{
  "time_shift_ms": 100,
  "targets": ["emotion"],
  "arch": "tc_resnet",
  "hidden_act": "relu6",
  "weight_standardization": false,
  "drop_path": 0.2,
  "loss": "cross_entropy",
  "epochs": 77.2
}
Rows from block 6 of a small sound classifier, named by matrix and row number. Rows with one number belong to one channel. Each number is 128 + 32 x the weight over its row's rms, rounded and kept within 0 to 255. All counts start at 0.
After each channel's rows are labels from the 100 clips, of 14976, where the channel reaches its highest value: "loudest" is the band of the loudest frequency at the time of the peak; "top examples" is what is common among them. Only what is clearly more common there than usual is listed. The data: acted Russian speech (Dusha).
# convs0: first width-5 conv (model.blocks.6.convs.0.weight, 192x192x5, each kernel summed), inputs 0-191
# convs1: second width-5 conv (model.blocks.6.convs.1.weight, 192x192x5, transposed, each kernel summed), outputs 0-191

convs0.74 [114 150 170 202 107  62 104 147  73 163 119 106 129 178 126 153 125 167 124 151 168 149 142 148 182 173 139 133  93  72  76 159 107 114 123 125 167 118  35  74 152  78 153 108 143 121 180 104 150 192 155 172 153 123 143 147 155 170 183 121  77 117 103 157 152 155  68 158 112 141 119 109 145 162 120  83 147 140  87 155 149  86 138 199 142 132  98 102 112 119 104 133 148 141 142  97 174  65 164 120 143 107  86  93 131 126  90 116 123 106 105 111  86 116 175 131 105 130  68 105 139 141 117 138  88 146 126 126 101 159 130 187 142 100  73 111 100 187 150 163 140  75 118 106 132 174  85 143 199 161 127 124 146 144  88 106 197 108 168 160 168 132 131 142 111 165 152 112 169 130  93 106 101 139 150  86 184 160 103  94 151 154 133 178  82 114  92 137 165 166 124 136]
convs1.74 [ 41 189 136 100 121 147 120  99 120 154 149 184 122 138 109 119 107 118 116  68 162 141 113 150  96 137 141 100 119 167 111 158 126 128 120 140 106 139 115 100 150 116 131 113 152  99 160 170 106 111 116 132  98 137 122  93 126 132 125 127  75  92 103 128  86 128 149 123 155 156 159 130 155 107 119 197 139 101 133 141  98 138 199 138 134 126 107 133 142 112  84 138  85 129  57 107 121 145  93 117 140 117 101 102 105 131 142 101 101 125  48 143 130  87 117 131  75 152 172 102 104  67 132  92 147 101 147 101  92 147 139 107 151  96  99 116 100  93 125 148 130  69 134 121 112 102  78  48  89 122 104 122  95 136  39 119 116 130  44 117  61 128 112 126 109  52 117   6  32 125  97 123 148 149  66 164 149  56 147 105 149 132 167 131 122  82 122 109 112  98  98  83]
loudest: 250 to 500 Hz
top examples: emotion: sad

convs0.110 [151 143 184 133 141  97 148 107  80 121 131 113 130 186 168 114 117 190 173  91 153 128 157 124 159 159  73 107  75 141 193  93 123 101 149 154 173 152  87 118 139 149 124 126 133 116 206  85 194 152  86 148 144 180 173 128  99 147 160 133 135  94 166 178 127 139  88 153  78  84 132  91 136 143 135 153 124 148  85 147 111 130 172 121 151 185 164 109  92 118 127 170 124 124 167 152 218 107 174 146 152 129 138 117 112 113 121 141 102 134  98  90 103 154 170 108 147 110 106 178 112 100  83 129 110 134  89 124 121 121 127 162 168 126 115 159 132  95 148 158 195 128 105 144  86 133 107 153 135 124 167 154 176 103 117 119 149 113 148 139 158 106 144  93 167 151 152 174 129 107  98 114  85 156 145 153 138 153 209 211 100  83 189 160  83 186 145  57 161 126 202 107]
convs1.110 [ 88 107 126 108 145 106 160 141 119 117 100 158 136 142 151 117 120 180 157 115 113 135 131 126 143 120  58 109 149 136 122  94 136 129 134  70 218 133 114  80 117 144 118 160  91 200 108 152 171 150 169 158 143 135 133 154 195 167 159 127 126  96 174  94 169  74 134 113 156 162 125 163 145 117 119 144 113  68 125 113  85 132  88 100 130 116 101 134 112 145  82 183  21 170 104  98 127 125 116 131 167 137 144 133 133 122 163  96  70  62 141 119 194  89 169 135  89 155 137 156 180 140 140  89 103 152 144 112 189 168 131 116 117 131 143 117 128  73  74 111 118  75 142 191 158 106 105 111 119 122  75 138 192 120 111 149  92 102 167 183  77 117  97 139  91 116 142 121 148 154 148 111 125 139 100 195 141 123 146  86 153 120  58 197 147 102 107  91  91  73 112  92]
loudest: 250 to 500 Hz
top examples: emotion: sad

convs0.61 [ 78 101 123 155 136  82 141  94 120 137 102  90 140 118  75 140 142 109  74 106 141 106 134 139 102 145 128 147 153 104 131 156 171 109 146 169 121 108  94  78 132 119  86 138  87 106 101 134 125 140 128  89  92 128  91  78 120 124  92  83 134 104  35 108  60 157 114 123 142 126 140 137  92 160 134  88  86  90 123 146 150 126 102 117 118 127 141 125  90 103 103 109  95 104 140 144 155 115  97  54  78  66  68 101 122  95  54  52 158 162  78 151 105 109  55  88 114 168  99 111  86  69 164 157 102  87 123 112 126 159 132  88 138 138  68 119 152  15  72 106 148  86 106  62 132 127 112 167 176 145 143 126  96 150 144 134 164  92  91 177 101 142 122 134 111 107 124 110 111  86  91 191 146 135 155  95  84 121 118  66 102 110 155  95 127 128  92 147 144 150 117 124]
convs1.61 [171 167 129 140 134  88 149 143 124 144 153 135 136 149 124 138 149  95 103 113 132 122 160 148 121  63  98 173 165 131 119 173 127 132 192 173 171 119 149  78 111  84  54 106 161  97  78 117 173 154 101  86 170  94  65  89 103 167  96 121 128 123 105 141 140  86 124 116 101  97 127 101  88  89 205 105  92 124 141 138 100  96 111  92 132  81  69 103  82  83 121 114 163 103 127 134 114  95 114 162  67 178  84 159 147 122 129 134 147 172  79 113 116 121 106 133 129  86  96  87  90  94  75 116 132 130  91  89 102  72  64  84 143 103 140 118 133 174 170 150 115 149 101  79  80 130 105  90  98 127  88  96 100 100  61 107 111 125 138  98 126 146 114 154 125  78 114 156 150 135  96 159 146 183 139 176  62  74 167  95  71 148 139 127  84 126 176 100 114 142  70 101]
loudest: 4000 to 8000 Hz
top examples: emotion: neutral

convs0.111 [ 96 169 137  60  83 127 101 115  77 107 115 126 149 100 116 173 144 134 117 120 154 127  57 152 132 144  95 117 148 104  95  97  74  94 134  92 158 129 123 135 140 132  62  95 100 127 155 149  81 100  85 130 122 128 141  99 122  91 117 121 107 158 105  95  94 121  88  66 131 158 101 137  34 172 109  74  73 108 126 135 108 102 135 163  67 103  80 115  93 151 106 141 118  79 135  63 142 124 213 101 121 150  68 135 107 131  84 131 156 140 149 163 122 114 170 127 127 112 112  78  93 167 122 109  84 136 155 127  80 150 142  40 138 117 133  88  96 135 109 164 125  84 121 113 153 165 137 105 113 161  64 111  54  55 102 140  60 166 147 160 134 123 165 148 110 154 174 140 123 141 131 150 107 114  91 114 125 148  93 186 100 140  85 121  69  70 100 145 105 105 112  90]
convs1.111 [100 157 148  73  91 117 134 146 125 150 125 138 144 159 104 135 140  94  77  74 152 106 151 132  97 110  82  59 117 118 141  74  82 126 124  87 174 137 128  80 135 125  57 111 145 106 133 182 175 138  93 175 150 137  94 115  80 160 155 123 120 156 126  48  91 113 113  77 147 133  95 132  82 129 171 106  89 118 166 138 134 107 145 133 103 129  87  80  78  79  99 188  95  90 116  81 159 105 147 138 101 120 166 120 104 154 111  98 111 119 106  85 108  59 118 127  91 181 116 122  91  64  93 100 158 148 127 135 122 105 116 100 111 121  97 112 108 124  96 105 144  84 119 116  93 144 100 111 145 120  96 114 114 116 130 166 111 131  64 162 113 139 118 114 120  99 123 128  61 104  97 118 154 126 142 155 118  56 159 146 237 161 137 202 217 118 119 104 105  51  85 126]
loudest: 250 to 500 Hz
top examples: emotion: neutral

convs0.85 [ 89 124 105 158 102 147 130 127  93  83  95 184 124  67 125  98 119 101 151 121 131 100 120 117 149  55  97  82 117 122 116 115 116  94 123  85 152 110  88 136  87  68 110  94  99 146 108 135 119  69 112 102 102 115 112 104 143 157 104 133 117 119 108 106 122 100  67 106  95 126 129 113  91  63 114 120 102 114 100 148 128 113 114 124  53  62 101 110  99 111 112 123 100  66  81 151  68 130  88  84  88 119 105 124  86 103 127  84 152 108 132  90 110 165  73 114  92  95  77 100 110  38 113 123 115 166 101 153  38  75 121 135  77 159 121 113 113  92  49  67  99 101 126  61  77 145 135 141 110 154 113 105 146 139  80 105  92 118  77 136 155 130 110 115 141  78 129 135  65  51 146  89 116 108 125  92 112 117 164 109  95  82 124 118  99 141 108  82 128  88 131 124]
convs1.85 [133 119 125 127 115  69  44  78 150 147  43  70 161 133 147 173 184 140  33 134 125  89 124 182 144 157 111 179 149 134 157 112 134 142 156 133 138 172  71 122 101 137 141 141 121 152  94 153 178 154 150 146 145 147 156 145 109 163 156  89 103  85  90 137  90 104 123 125  91 104  73 102 128 142 142 105 137 151 115  94 138 132  78 114  57 125 131 115  84 131 125 131 113 113  87  89 136  86 146 169 111 159  71 132 154 113 127 121  73 110 145  77 114 124 126 165 131 133  96 115 130 104 101 104 117 138 144 105 128 105 136 154 144 122 130 128 137 132  66 138 139 122 140 184 113 109 102 158 154 118  87 137 167 119 146 104 140 150 123 135  58 129 149 120 136 166 112  87 134  91  97 145 105  30  48  75 118 200  91 209 134 134 168  82 107 190 134 205 108 144 151 109]
loudest: 500 to 1000 Hz
top examples: emotion: positive

convs0.32 [108 135 102 149 150 150 123 110 161 118 111 145 124 112 121 129 109 149 152 183 147 139 123  92 103 118  96 123  89 118 120 114 114 119 133 148  85 122 146 132  83  86 132 153  75  99 113  52  92  68 119  96 130 117 160  83  79  59 132 146  48 106 151 144 139 102 150  88  84  56 105 101  87 139 144 133  97 115 136  62  45 106 126 161 116  74 154  84 134  93 115 107 166  91  78  63  68 125 146 131 122 141 112  68 107  95 126  88  90 141 148 128 114 171 131 132  91 101 102 131 135 179 160  61  61 143  80 106 140 169 105 131 148 104 150 115 145  99 142  67 150 129 134  94 135 102  95 132 135 136  89 142 159 163  40 109 110 120 151 126 170 108 102  57 141 159 184 165 111 140  94  98  80 116 139 146 143 146 154 161 164 121 209  85 138 169 114 167  92 109 120 103]
convs1.32 [151 196 153 180 129 106 140  98 143 190 155 193  62  98  99  74 125 121 128 144  73 156  99 137 145 155 163 159 116 132 136 110 124  98 122  91 102 118  78 101  69 141 118 110 114 136  89 100  90  82  95 115 130  97 120  92 165 106 125 110  93 107 152  98 188 158 118 121 138 167 191 141 115  92  75  96 167 126 128 151 150 128 148 127 195 134 127 129 104 130 150 137  79  67 118 132  90 120  85  94 119  74 101 128 118 149 155 163 119 154 115 152 111 140 115  90  74  99  58 155 113 151 157 136 112 145 136 119 114 182 128 149 163  86 107 126 180 133 149 133 141 103 106 154  73  70 190 139  70  55 170  50  81  69 137  96  74  71 122 120 148  74  83  94 120  90 132  93 106 110 155 142 130 112 114 119 123 139  91 176 110 108 130  71 117 117 117 141 140 160  78  82]
loudest: 4000 to 8000 Hz
top examples: emotion: sad

convs0.39 [109 103 100 135 128  81 130 123 139 136 111  93 125  78 130  92 125 106 117 118 159  96 128 138  57 132  93  73 121 123  39 140  60 159  78 167  87 113  87 125 163 146  73 160 156  71 112 102 126  91 116 164 149  97 103 114 180 172 141 107 135 124 136 100 167 121 132  98 110 132 135 149  80 138 139 194 127 159 127 136 108 101 120 114 122  99 140 128 160  73  78 139 109 106 111 209  95  21  85  86 107  93 104 104 113 122 104 121 105 143 123 112 132 169 130 118  79  99 125 127 141 114  98  76 109 132 114  90  84 124  82 100 130  76  97  62 109  80  62 118  78 132  87 149  69 156 167 141  96 132 124 161 135 116 104 188 121 122  81  79  87 112 161 102 107 103 114  96 155  88 114 127 105 136  92 132  99 120 156 118 124 135  94 101 145 136 145  71 108  50  71  82]
convs1.39 [108 115 155 103 123  96  81  39 114 120 138 134 204 170 189 184 168 119  96 135 149  83 168 108 107 118 119 126  98 109 106 118 117 111 112 181 145 142 112 112  98 133  90 175  93 158 147 102 159 169 175 130 192 106 118  80 164 166 178 106 141 143  64  64 114 112 128 111 108 107 113 114 119 143 164 125 119 105 134  97 108 207  99 103 126 107  73 128  68 140 112  86 170 123  83 179 125 137 108 123 155 121 140 108 119  94 107 104 108 120  90  90 145 101 165 105  85 152 101  81  69 155 166 112 130 107 110  91 184 167 131 145  81 157 121 139 122 116 158  87  82 207  67 168 163 137  87 123 158 136 101 164 140 163 158 152 171 133 141 111  83 148 152 107 116 160 153  95 203  78  83 159 169 175 151 141 116 118 178 121 143 133 156  93 138 137 100  79  93 131 106 141]
loudest: 500 to 1000 Hz
top examples: emotion: neutral

convs0.58 [ 92 134  85 105 117  96 111  97 145 107 122  41 144 149 129 110  99  98  93 136 155 118 139 154  58  66 101  71 115 115 138  95  82 135 115 117  96  96 170 122  74  78 139 145  80  92 101  97 125 106 140 123 175 139 114 114 145  86 108  58  49  95 136  98 127 108  83 123  96  69 108 120  98 151 120  76 170 104 110 110 126 115  98 129  92  99 116  75  83  93  82 116  88 100 121 111 105  70  88 106 129 131 102  66 151  57  87 127 136  92 138 126 124 138 135 136  61  76 122  71  88 137 119  90  66 117  98  91 114 166  87 113  98 132 118 111 141  98 155 106 147 137 118 123 106  81 122 159 107 112  91 122 213 180 116 105 127  90 123 122 142  58 165 107 123 124 141 109 102 120 141  76  85  91  55  84 135  84 123 132 148 106 163 132  90 153 116 112  84  95 142 104]
convs1.58 [137 148 121 161 136 103 158 120 131 151 149 175 105 111 110 111  86 100 147 150  85 105  79  79 141 139 108 118  99 139 159 121 135  83 129  93  90  92  56  67 164  94 127 106  95  65  84  85 119 124 103 124 128 125  99 132 124 126  60  87  77 109 104 127 187 150 148 125 119 151 151 138 109 110 146 111 130 145 154 119 128 164 152 139 140 170 105 102 156 152  98  90 125 118 146 130  55  76 126 109 132  63  73 126 133 117 118 130 120 125  77 111 122 122  67  67 146 136 107 136  93 112 188 121  79 140  68  85 190 211 160 141 149  99 118 133 131 141 189 122 140 172 108 131  98  99 128 145  94  97 168  52 174 149 124  82  96  93 120  86 123 121  82 107  67  73 123  61 119 100 105 207 152 217 161 161 122 128 169  84 106 125 151 112 128 146 147 112 112  95 126 125]
loudest: 4000 to 8000 Hz
top examples: emotion: sad

convs0.167 [ 73 173 178 111 100  85  58 137 123 102 109 144 126 145 188 115  91 127 143  49 123  89 138 119 135 125  56 100 116 108 128  90 122  91 111  98 156  53 152 155 168 124 133  86 114  68 180 156 190 181 137 113 151 165 133 153 142 163 103  89 147 156 162 126  93 131 125 141 110 104  94  77 115 109  97 103 109 103 157 133 114 128  83 132 119 160 127 117  95  99  67 153 129 118 131  76 155  95 148 116 120 173 130 108 115 104  83 142 119 167 134  79 104 135 116  65 138 128 168  86 132 135  60  75 106 120 133 118 175 104 126  69 162  82 151  78  75 145 142 130  84  77 125 112 117 157  77 159  84 128 140 105 174 138 107 127  91  83  87  74  91 104  96 159  84 112 159 103 168 170 121 150 134  90 118 184 138 132  72 151 109 111 149 155 140  75 143 105 134  91 126 203]
convs1.167 [157 100 124  60 112  93 102 144  99 128 136 125  94  74  81  90 123 154 184  97 103 142 108 115 139 130 111  84 147 191 132  94 190 144 117  80 137 178 185 200  93 176 107 121 140 112 159 101 112 110  82 170 102 185 121 129  86 132 117  49 171 121 134 117 110  99 126 146 119 123 105 123 141 109 162 131 121 103 108 143 125 168 214 109  61 133 133 143 107 113 173 126 126 180  79 146 166  84 134 142 100 156 188 127 127 144 152 136 143 132 126 148 136  89  93 131 103 157 143 170  92 132 150 172 155  77 127 165 112 154 172 142 163 113 127 109  83  80  83 117 157 112  99  98  89 172 107 183 112 100 125  99 104 134 113 138 107 100  91  38 103 115 115  84  85  82 105 164 100 121 100 103 137 199 127 127  99  88 181  68 145 123 163 126 147 116 178  78  88 125  85 103]
loudest: 4000 to 8000 Hz
top examples: emotion: sad

convs0.154 [102 104  97  99  77 143 140  80 129 101  95 164  78  95 162 150 182 145 131 147 123 143 131 126 186 137 100 129  79 119 112  96 106 157 117 108  88 121 113 122 123  92 148 134 143  83  86  55 115 132  68  93 155 109  98  94 109  62 119 148  55 127 112 114 134 102  81 115  93  36  77  85  96  73  92 132 119 112 145  44 102 123  76 152 131 123 151 130 141 128 117  91 144 152 102  33 110 162 105  90 128 153  83  95 122  98  96  92 100  81 124 123 116 149  94  72  92 131 149 130  75 123 117 101  64  86 100  90 176 106  98 101 127 109 151 111 143 160 121  90 123 144 140 103  93 164 121 146 127  83 141 138 158 146  79  82 102 156 134 133 110  88 123  86 117 182 185 145 147  78  89  84  89 127  70 127  91  94  92 152 113 136 112 111  77 110  94 156 104 120 104 114]
convs1.154 [ 74 147 127 104 191 153 156 140 128  95 132  90 134 142 134 147 170 167 135 157 161  72 116 153  76 164 153 146 110  90 100 124 129 129  77 134 132 152  53 165 198  90  85 176 129 145 122 150 153 124 109 113 153 134 155 109  56 143  67  80 155 155 120 156 199 167 202 152 111 134 179 204 115 141 150 159 143 145 106 146  91 100 127  86 162 118  93 100  98 192 124 104  85 115 113 142 123 151 162 159 157  97 122 115 135 116 104 127 152 121  41 175 119 148 116 128 117 132 167  67 118 145 131 143 151 102 157 139 163 145 117 128 138 102  78 103 129 144 167 142 158  77  85 113 123 165 152 131 143 148 138 161  80 111 164 104 128 116 153 108 100 144 176 116  70  62 127 167 141 114 165 154 178 181 127 141 133 105 153 155 209 126 187 124 206  95 164 106 124 133 155 127]
loudest: 250 to 500 Hz
top examples: emotion: sad

convs0.127 [103 131 133 118 129 120 122 148  48 139 120 125 132 131  43  85  38 146 103  79 133 138 165 145 121 108 121  81 104  91 125 132  76 108 146 140 144 154  82  76 123 137 120 138 137  99 153 115 147 129 121 121 145 140 140 120  63 155 141  90 177  87  96 120 134 112 113 133 131 129 126 119 125 145 126  99 102 138 104 130 117  77 125 112  99 112  89 115 110 106  79 113  87 110  84 160 148  47 112 129  91  22 104 105 110  77  69 107 101 130  82 118 115 130 113  99 130 132  47 116 100  90 103 102 123  81 124 144 138 103 119  83 160  71  13  70 130  95 159  94 109 135 100 147  84 161 127 163 133 125  80  96 155 137 135 144 108  65 102 115 129  86  79 145  95  98 158  79 120  95 129  93  89 146 106  80  84  77 133  75 139 123  72 158 111 115 106  91 160 112 112  89]
convs1.127 [128 105 141 129 116 122 170  39  83 133 115 146 148  96 132 150 139 111 110 131 148  70 147  99  90 125 108  91 112 176  97  74 174  71 109  18  94 132 137 139 142 228 120 129 139 161 139 129 104  98  48 142  90 148 112 116  94 135 130 124  58 166 174 113 176  95 160 134  96 131  91  95 143 105 158 132 215 150 184 109 133 131 125 142 120 143  96 130 152 154 136 106 125 149 151 158 155 146 130  93 111 112 123 108 113  71 105 203  82 121 165  90 121  97 167 128 113 116 122 168 124  53 157 118  58 100 111  81  98 165 153 145 106  53 131 100 123  90  95 130 141 172  82 175 132 157 143 182  93 108 148 101 138 139 184 108 124 132  53 125 118 122 108  89 119 133 105  95 143  84 135  87 128 115 109 137 115 114 136 165 125 113 154  82 122 107 159 131 151 166 129 127]
loudest: 250 to 500 Hz
top examples: emotion: sad

convs0.158 [ 98 190 110  66 150 139 134  97 130  71  71 114  86 130 133 111  73  88  91 160 121 117 137  69  97 206 141 119 149 150 138 116 158  96 154 152 127 145 183 122 123 117 104 118  37 100  53  88 133 108 175  88 133 187 151 134 112 108 100  83 156 130 166 135  58 151 157 119 137 112 144 147  90 191 123 158 100 127 151 132 108 115 127 118 130 162 100 148 141 138 133 119  95 119 112 139 115 122 117 114  82 130  53  80 119 113 111 160 150 166 146 137 141 100  88  66 108 132 147 119  96 163  84 116 105 134 133 131 202 193 117 145 166 150 148 128  98  94 194 164 165 123 133  86 159 133 103 144  94  75  79 139 175 133 150 155 116  88 143 117 129 115  99 121  82 172 191 127  90  48 145 133 161 161 133 108 136 148 168  93  93  80 145  44 144 151 120 146 114 141 157 121]
convs1.158 [113  35 165 159  94  86 116 125 131 149 116 108  93 105  79  70 119 108  97 102 135 153  86 115 139 123  66 162 135 121 147 148  89 123 143 157 128 127 138  45  67 164 140 143 107  89  86 130 142 146 124 152 178 123 154 160 133 142 116  78 104 127 143 124 188 112 103 132 119 126 142 122 152 154 151 127 142 119  85  82 136 109 145 110 109 155 116 121 152 119 100  91 105 125 146 173 115 112 117 128  57 115  90 119 169 135 121 111 162 155  54 131 121 148 126 112 146  94  59  79 138 124 159 145 110  90 100 100 137 170 149 142 136 130  70 131  85 123  77 116 132  56  39 124  70 110 149 104  91  97  67  75  70  61  81 106  83  81 150 114 151 111 108 133  86  93 123  95 119 102 125 155 175 190 161 192  91  92 181  93 134 134 156 130 128  87 113  90  89  90 146  95]
loudest: 4000 to 8000 Hz; 2000 to 4000 Hz
top examples: emotion: sad

convs0.183 [124 128  76 136 137 179 108 160 113 165 150 141 143 162 157 105 108 147 170 150 200 161 151 103 188 110  75 119 175 108 168 145 125 102  97 129 195  54 149 131 179 135 133  82 124 119 172 185 201 143 121 164 149 179 144 174 123 131 114 129 159 133 115 102 124 175 125 133 177 164 136 161 119 142 148  99  85  97 102 136 164 128 134 147 139 170 125 138 153 146 132 145 150 154 113 106 175 107 139 152 106 106 110 142 100 181 106 112 184 184 104 161 180 117 117 132 144 162 122 118 120 129 133 159 148 118  99 168 192 118 170 152 188 146  96 156 121 152 103 118 122 110 117  74 143 174 101 155 190 192 105  90 155 129 135 209 176 172 101 164 143 156  91 178 162 139 168  95 189 142 161 161 133 138 156 181 134 126 158  98 144 182 151 163 123 104 224 144 145  84 128 126]
convs1.183 [124 125 117 114 136  91 158 150 115 133 122 141 111  53 122 116 116 137 144  35  96  94  88 122 139 146 168 103 125 158 155 116 145 152 158 123 151 119 135 134 144 128 160  78 151 112 175 110 106  95  81 104  94 163 108  88 146  74  53 126  83 102 110 153 136 102 116 186 133 116  93 114 211 147  85 162  93  80 114 122 124 111 136 109  77 158 145 111  81 138 121 120 128 122  82  85 163 105  99 122  83 136 131 130 130 111 170  96 108 171  99 113 153 117  65 144 122 108 110  49 144 131  97  77 159 140 125 136 116 105 174 164 143 145 158  99 104  75  37  91  88  84 143  82  90 124  87 140 130  95  51  85 113 110  41 117 135 139  96 166  69 136 120 119 132 138 140 116  82  77 153  88  80 135  63  86 100 161 123  91 135 113 101 158 111 104 113  90  66 124 117 115]
loudest: 250 to 500 Hz
top examples: emotion: positive

convs0.172 [117 173 158 111 111  57 132 140 116 157 149 160 135  99 132 148 102 131  77 114 122  86 134 123  86 166 139 193 113 151 160 119 126 148 147 173 117 167 102  81 136 166  98 151 168 124 153  88 103  86 119 153 122 106  92 119 114 109 146 127  71 148 168  97 150 125 167  89  89  95  91 133 100 116 108 214 102 138 149 134 159 109 136 157  98 169 160 105 109 129 128  91 105 150 107  77 150 113 187 185  86 124 143 114 139  95 153 149 134  93  92 137 135 111 120  94 201 139 138 193  68 122 116 114  94 111 106 157 147 142 112 148 173 101 104 106 133 152 169 203  83 130  78 135  54  78  95  85  79 121 121  82 167 114 104 137 140  87 114 126 128 129 139  88  42 138 184 107 149 128  14 131  98 157 105 121 165 121 154 155 112 132 129 119 171 107  90 112  97 115  58 171]
convs1.172 [143 166 132 143 130 136 171 133 147 168 160 163 183 162 135 150 146 118  53 169 151 128 147 195 101  76  95 131 169 151 172 142 186 148 140  90  86  98 127 138  41 130 131 228 123 166  49 159 102 129 106 156 130 129 129 196 167  91 150 187 126 119 101  83 130 113 122  80 171 123 124 126 126 124 145 138 124 119 163 115 120 148 109 134 119  63 157 117 108 105  96 190  79 102 123  96  68 138 146 138 117 155 121 131 142 108 123 121 102 142 147  86 142 143  71 147  98 156 102 161 127 107 124 122 181 174  87 135 127 120 132 149 137 163 148 124  90  97  53 137 140 129 126 201 174  83 150  97 197 180 132 144 117 160 202 188 101 117 165 152 147 110  90 110 159  90 162 152 106 174 144 131 154 147 120 140 111 144 164 155 113 157 152  96 143 142 180  93 147 134 144 177]
loudest: 4000 to 8000 Hz
top examples: emotion: neutral

convs0.93 [141  79 139  68  61 103 179  66 106 139  92 111  91  70 169  96 140  67 115 151 107  93  69 140  88 135 110 152 111 114 140 148 141 106 132 150  65 148 106 118 117 122  38 141 110 141  88  88 104 170 146 125 146  82  94 153 134  99 141  70  87 104 128  88 161 116  81  29  77 118 103 136  56 117 127 108 136 117 145  41 119 119  80 118 129 135 118  87 110 154  99  82 114 127  58 128 137  79  95  49 129 167  85 124 116  89 127 101 104  95 124 123  72 132 117 104 135 136 142  96 101  94 159 136  98 105 119  70 164 171 118 108 136 139 139 128  54 158  86  79 121 140 121 124 152 154 155 102  91 120 169 156 139 145 142 107 138  78 128  77  72 147 109 103  65 125 131 105 139 150 132 104 142 134 117 122  94 121  79 124  88 156 131 100  97  94 120 109 130 142 148 110]
convs1.93 [ 61 157  86 172 144 137 107  95 112 139 177 184 103 122 153  97 109  65 166  98  99 100 106  56 134  83 118 150 130 161 144 112 151 166 146 129 141 126 123 146 138 106 133 170 139 113 115 118 114  66 104  97  46  98  72  63  87  74  67  81  84 145 115 116 167 131 189 149 190 124 134 108 156 239 141 179 113 102 159 188 144  96 122 181 149  53 106  98 127 112 114  94 125 182 121 127 107 132 101 151 164 117 135 150 129  89 127 119 142 120  81 133 140 120 136 128 145 103 142 138 118 175 140 119 104  68  84 123 152 184 133 149 157 103 157  71  93  84 123 143 137 106  84 131  83  79 149 132 125 119  55 111 112  95 101 115  75 102 156  95  98 113 101 104 120  96  90 124 102 117  92 117  70 151  79 141 118 104 138 169 172 139 128 124 126 116 122  89 112 134 114 118]
loudest: 500 to 1000 Hz
top examples: emotion: sad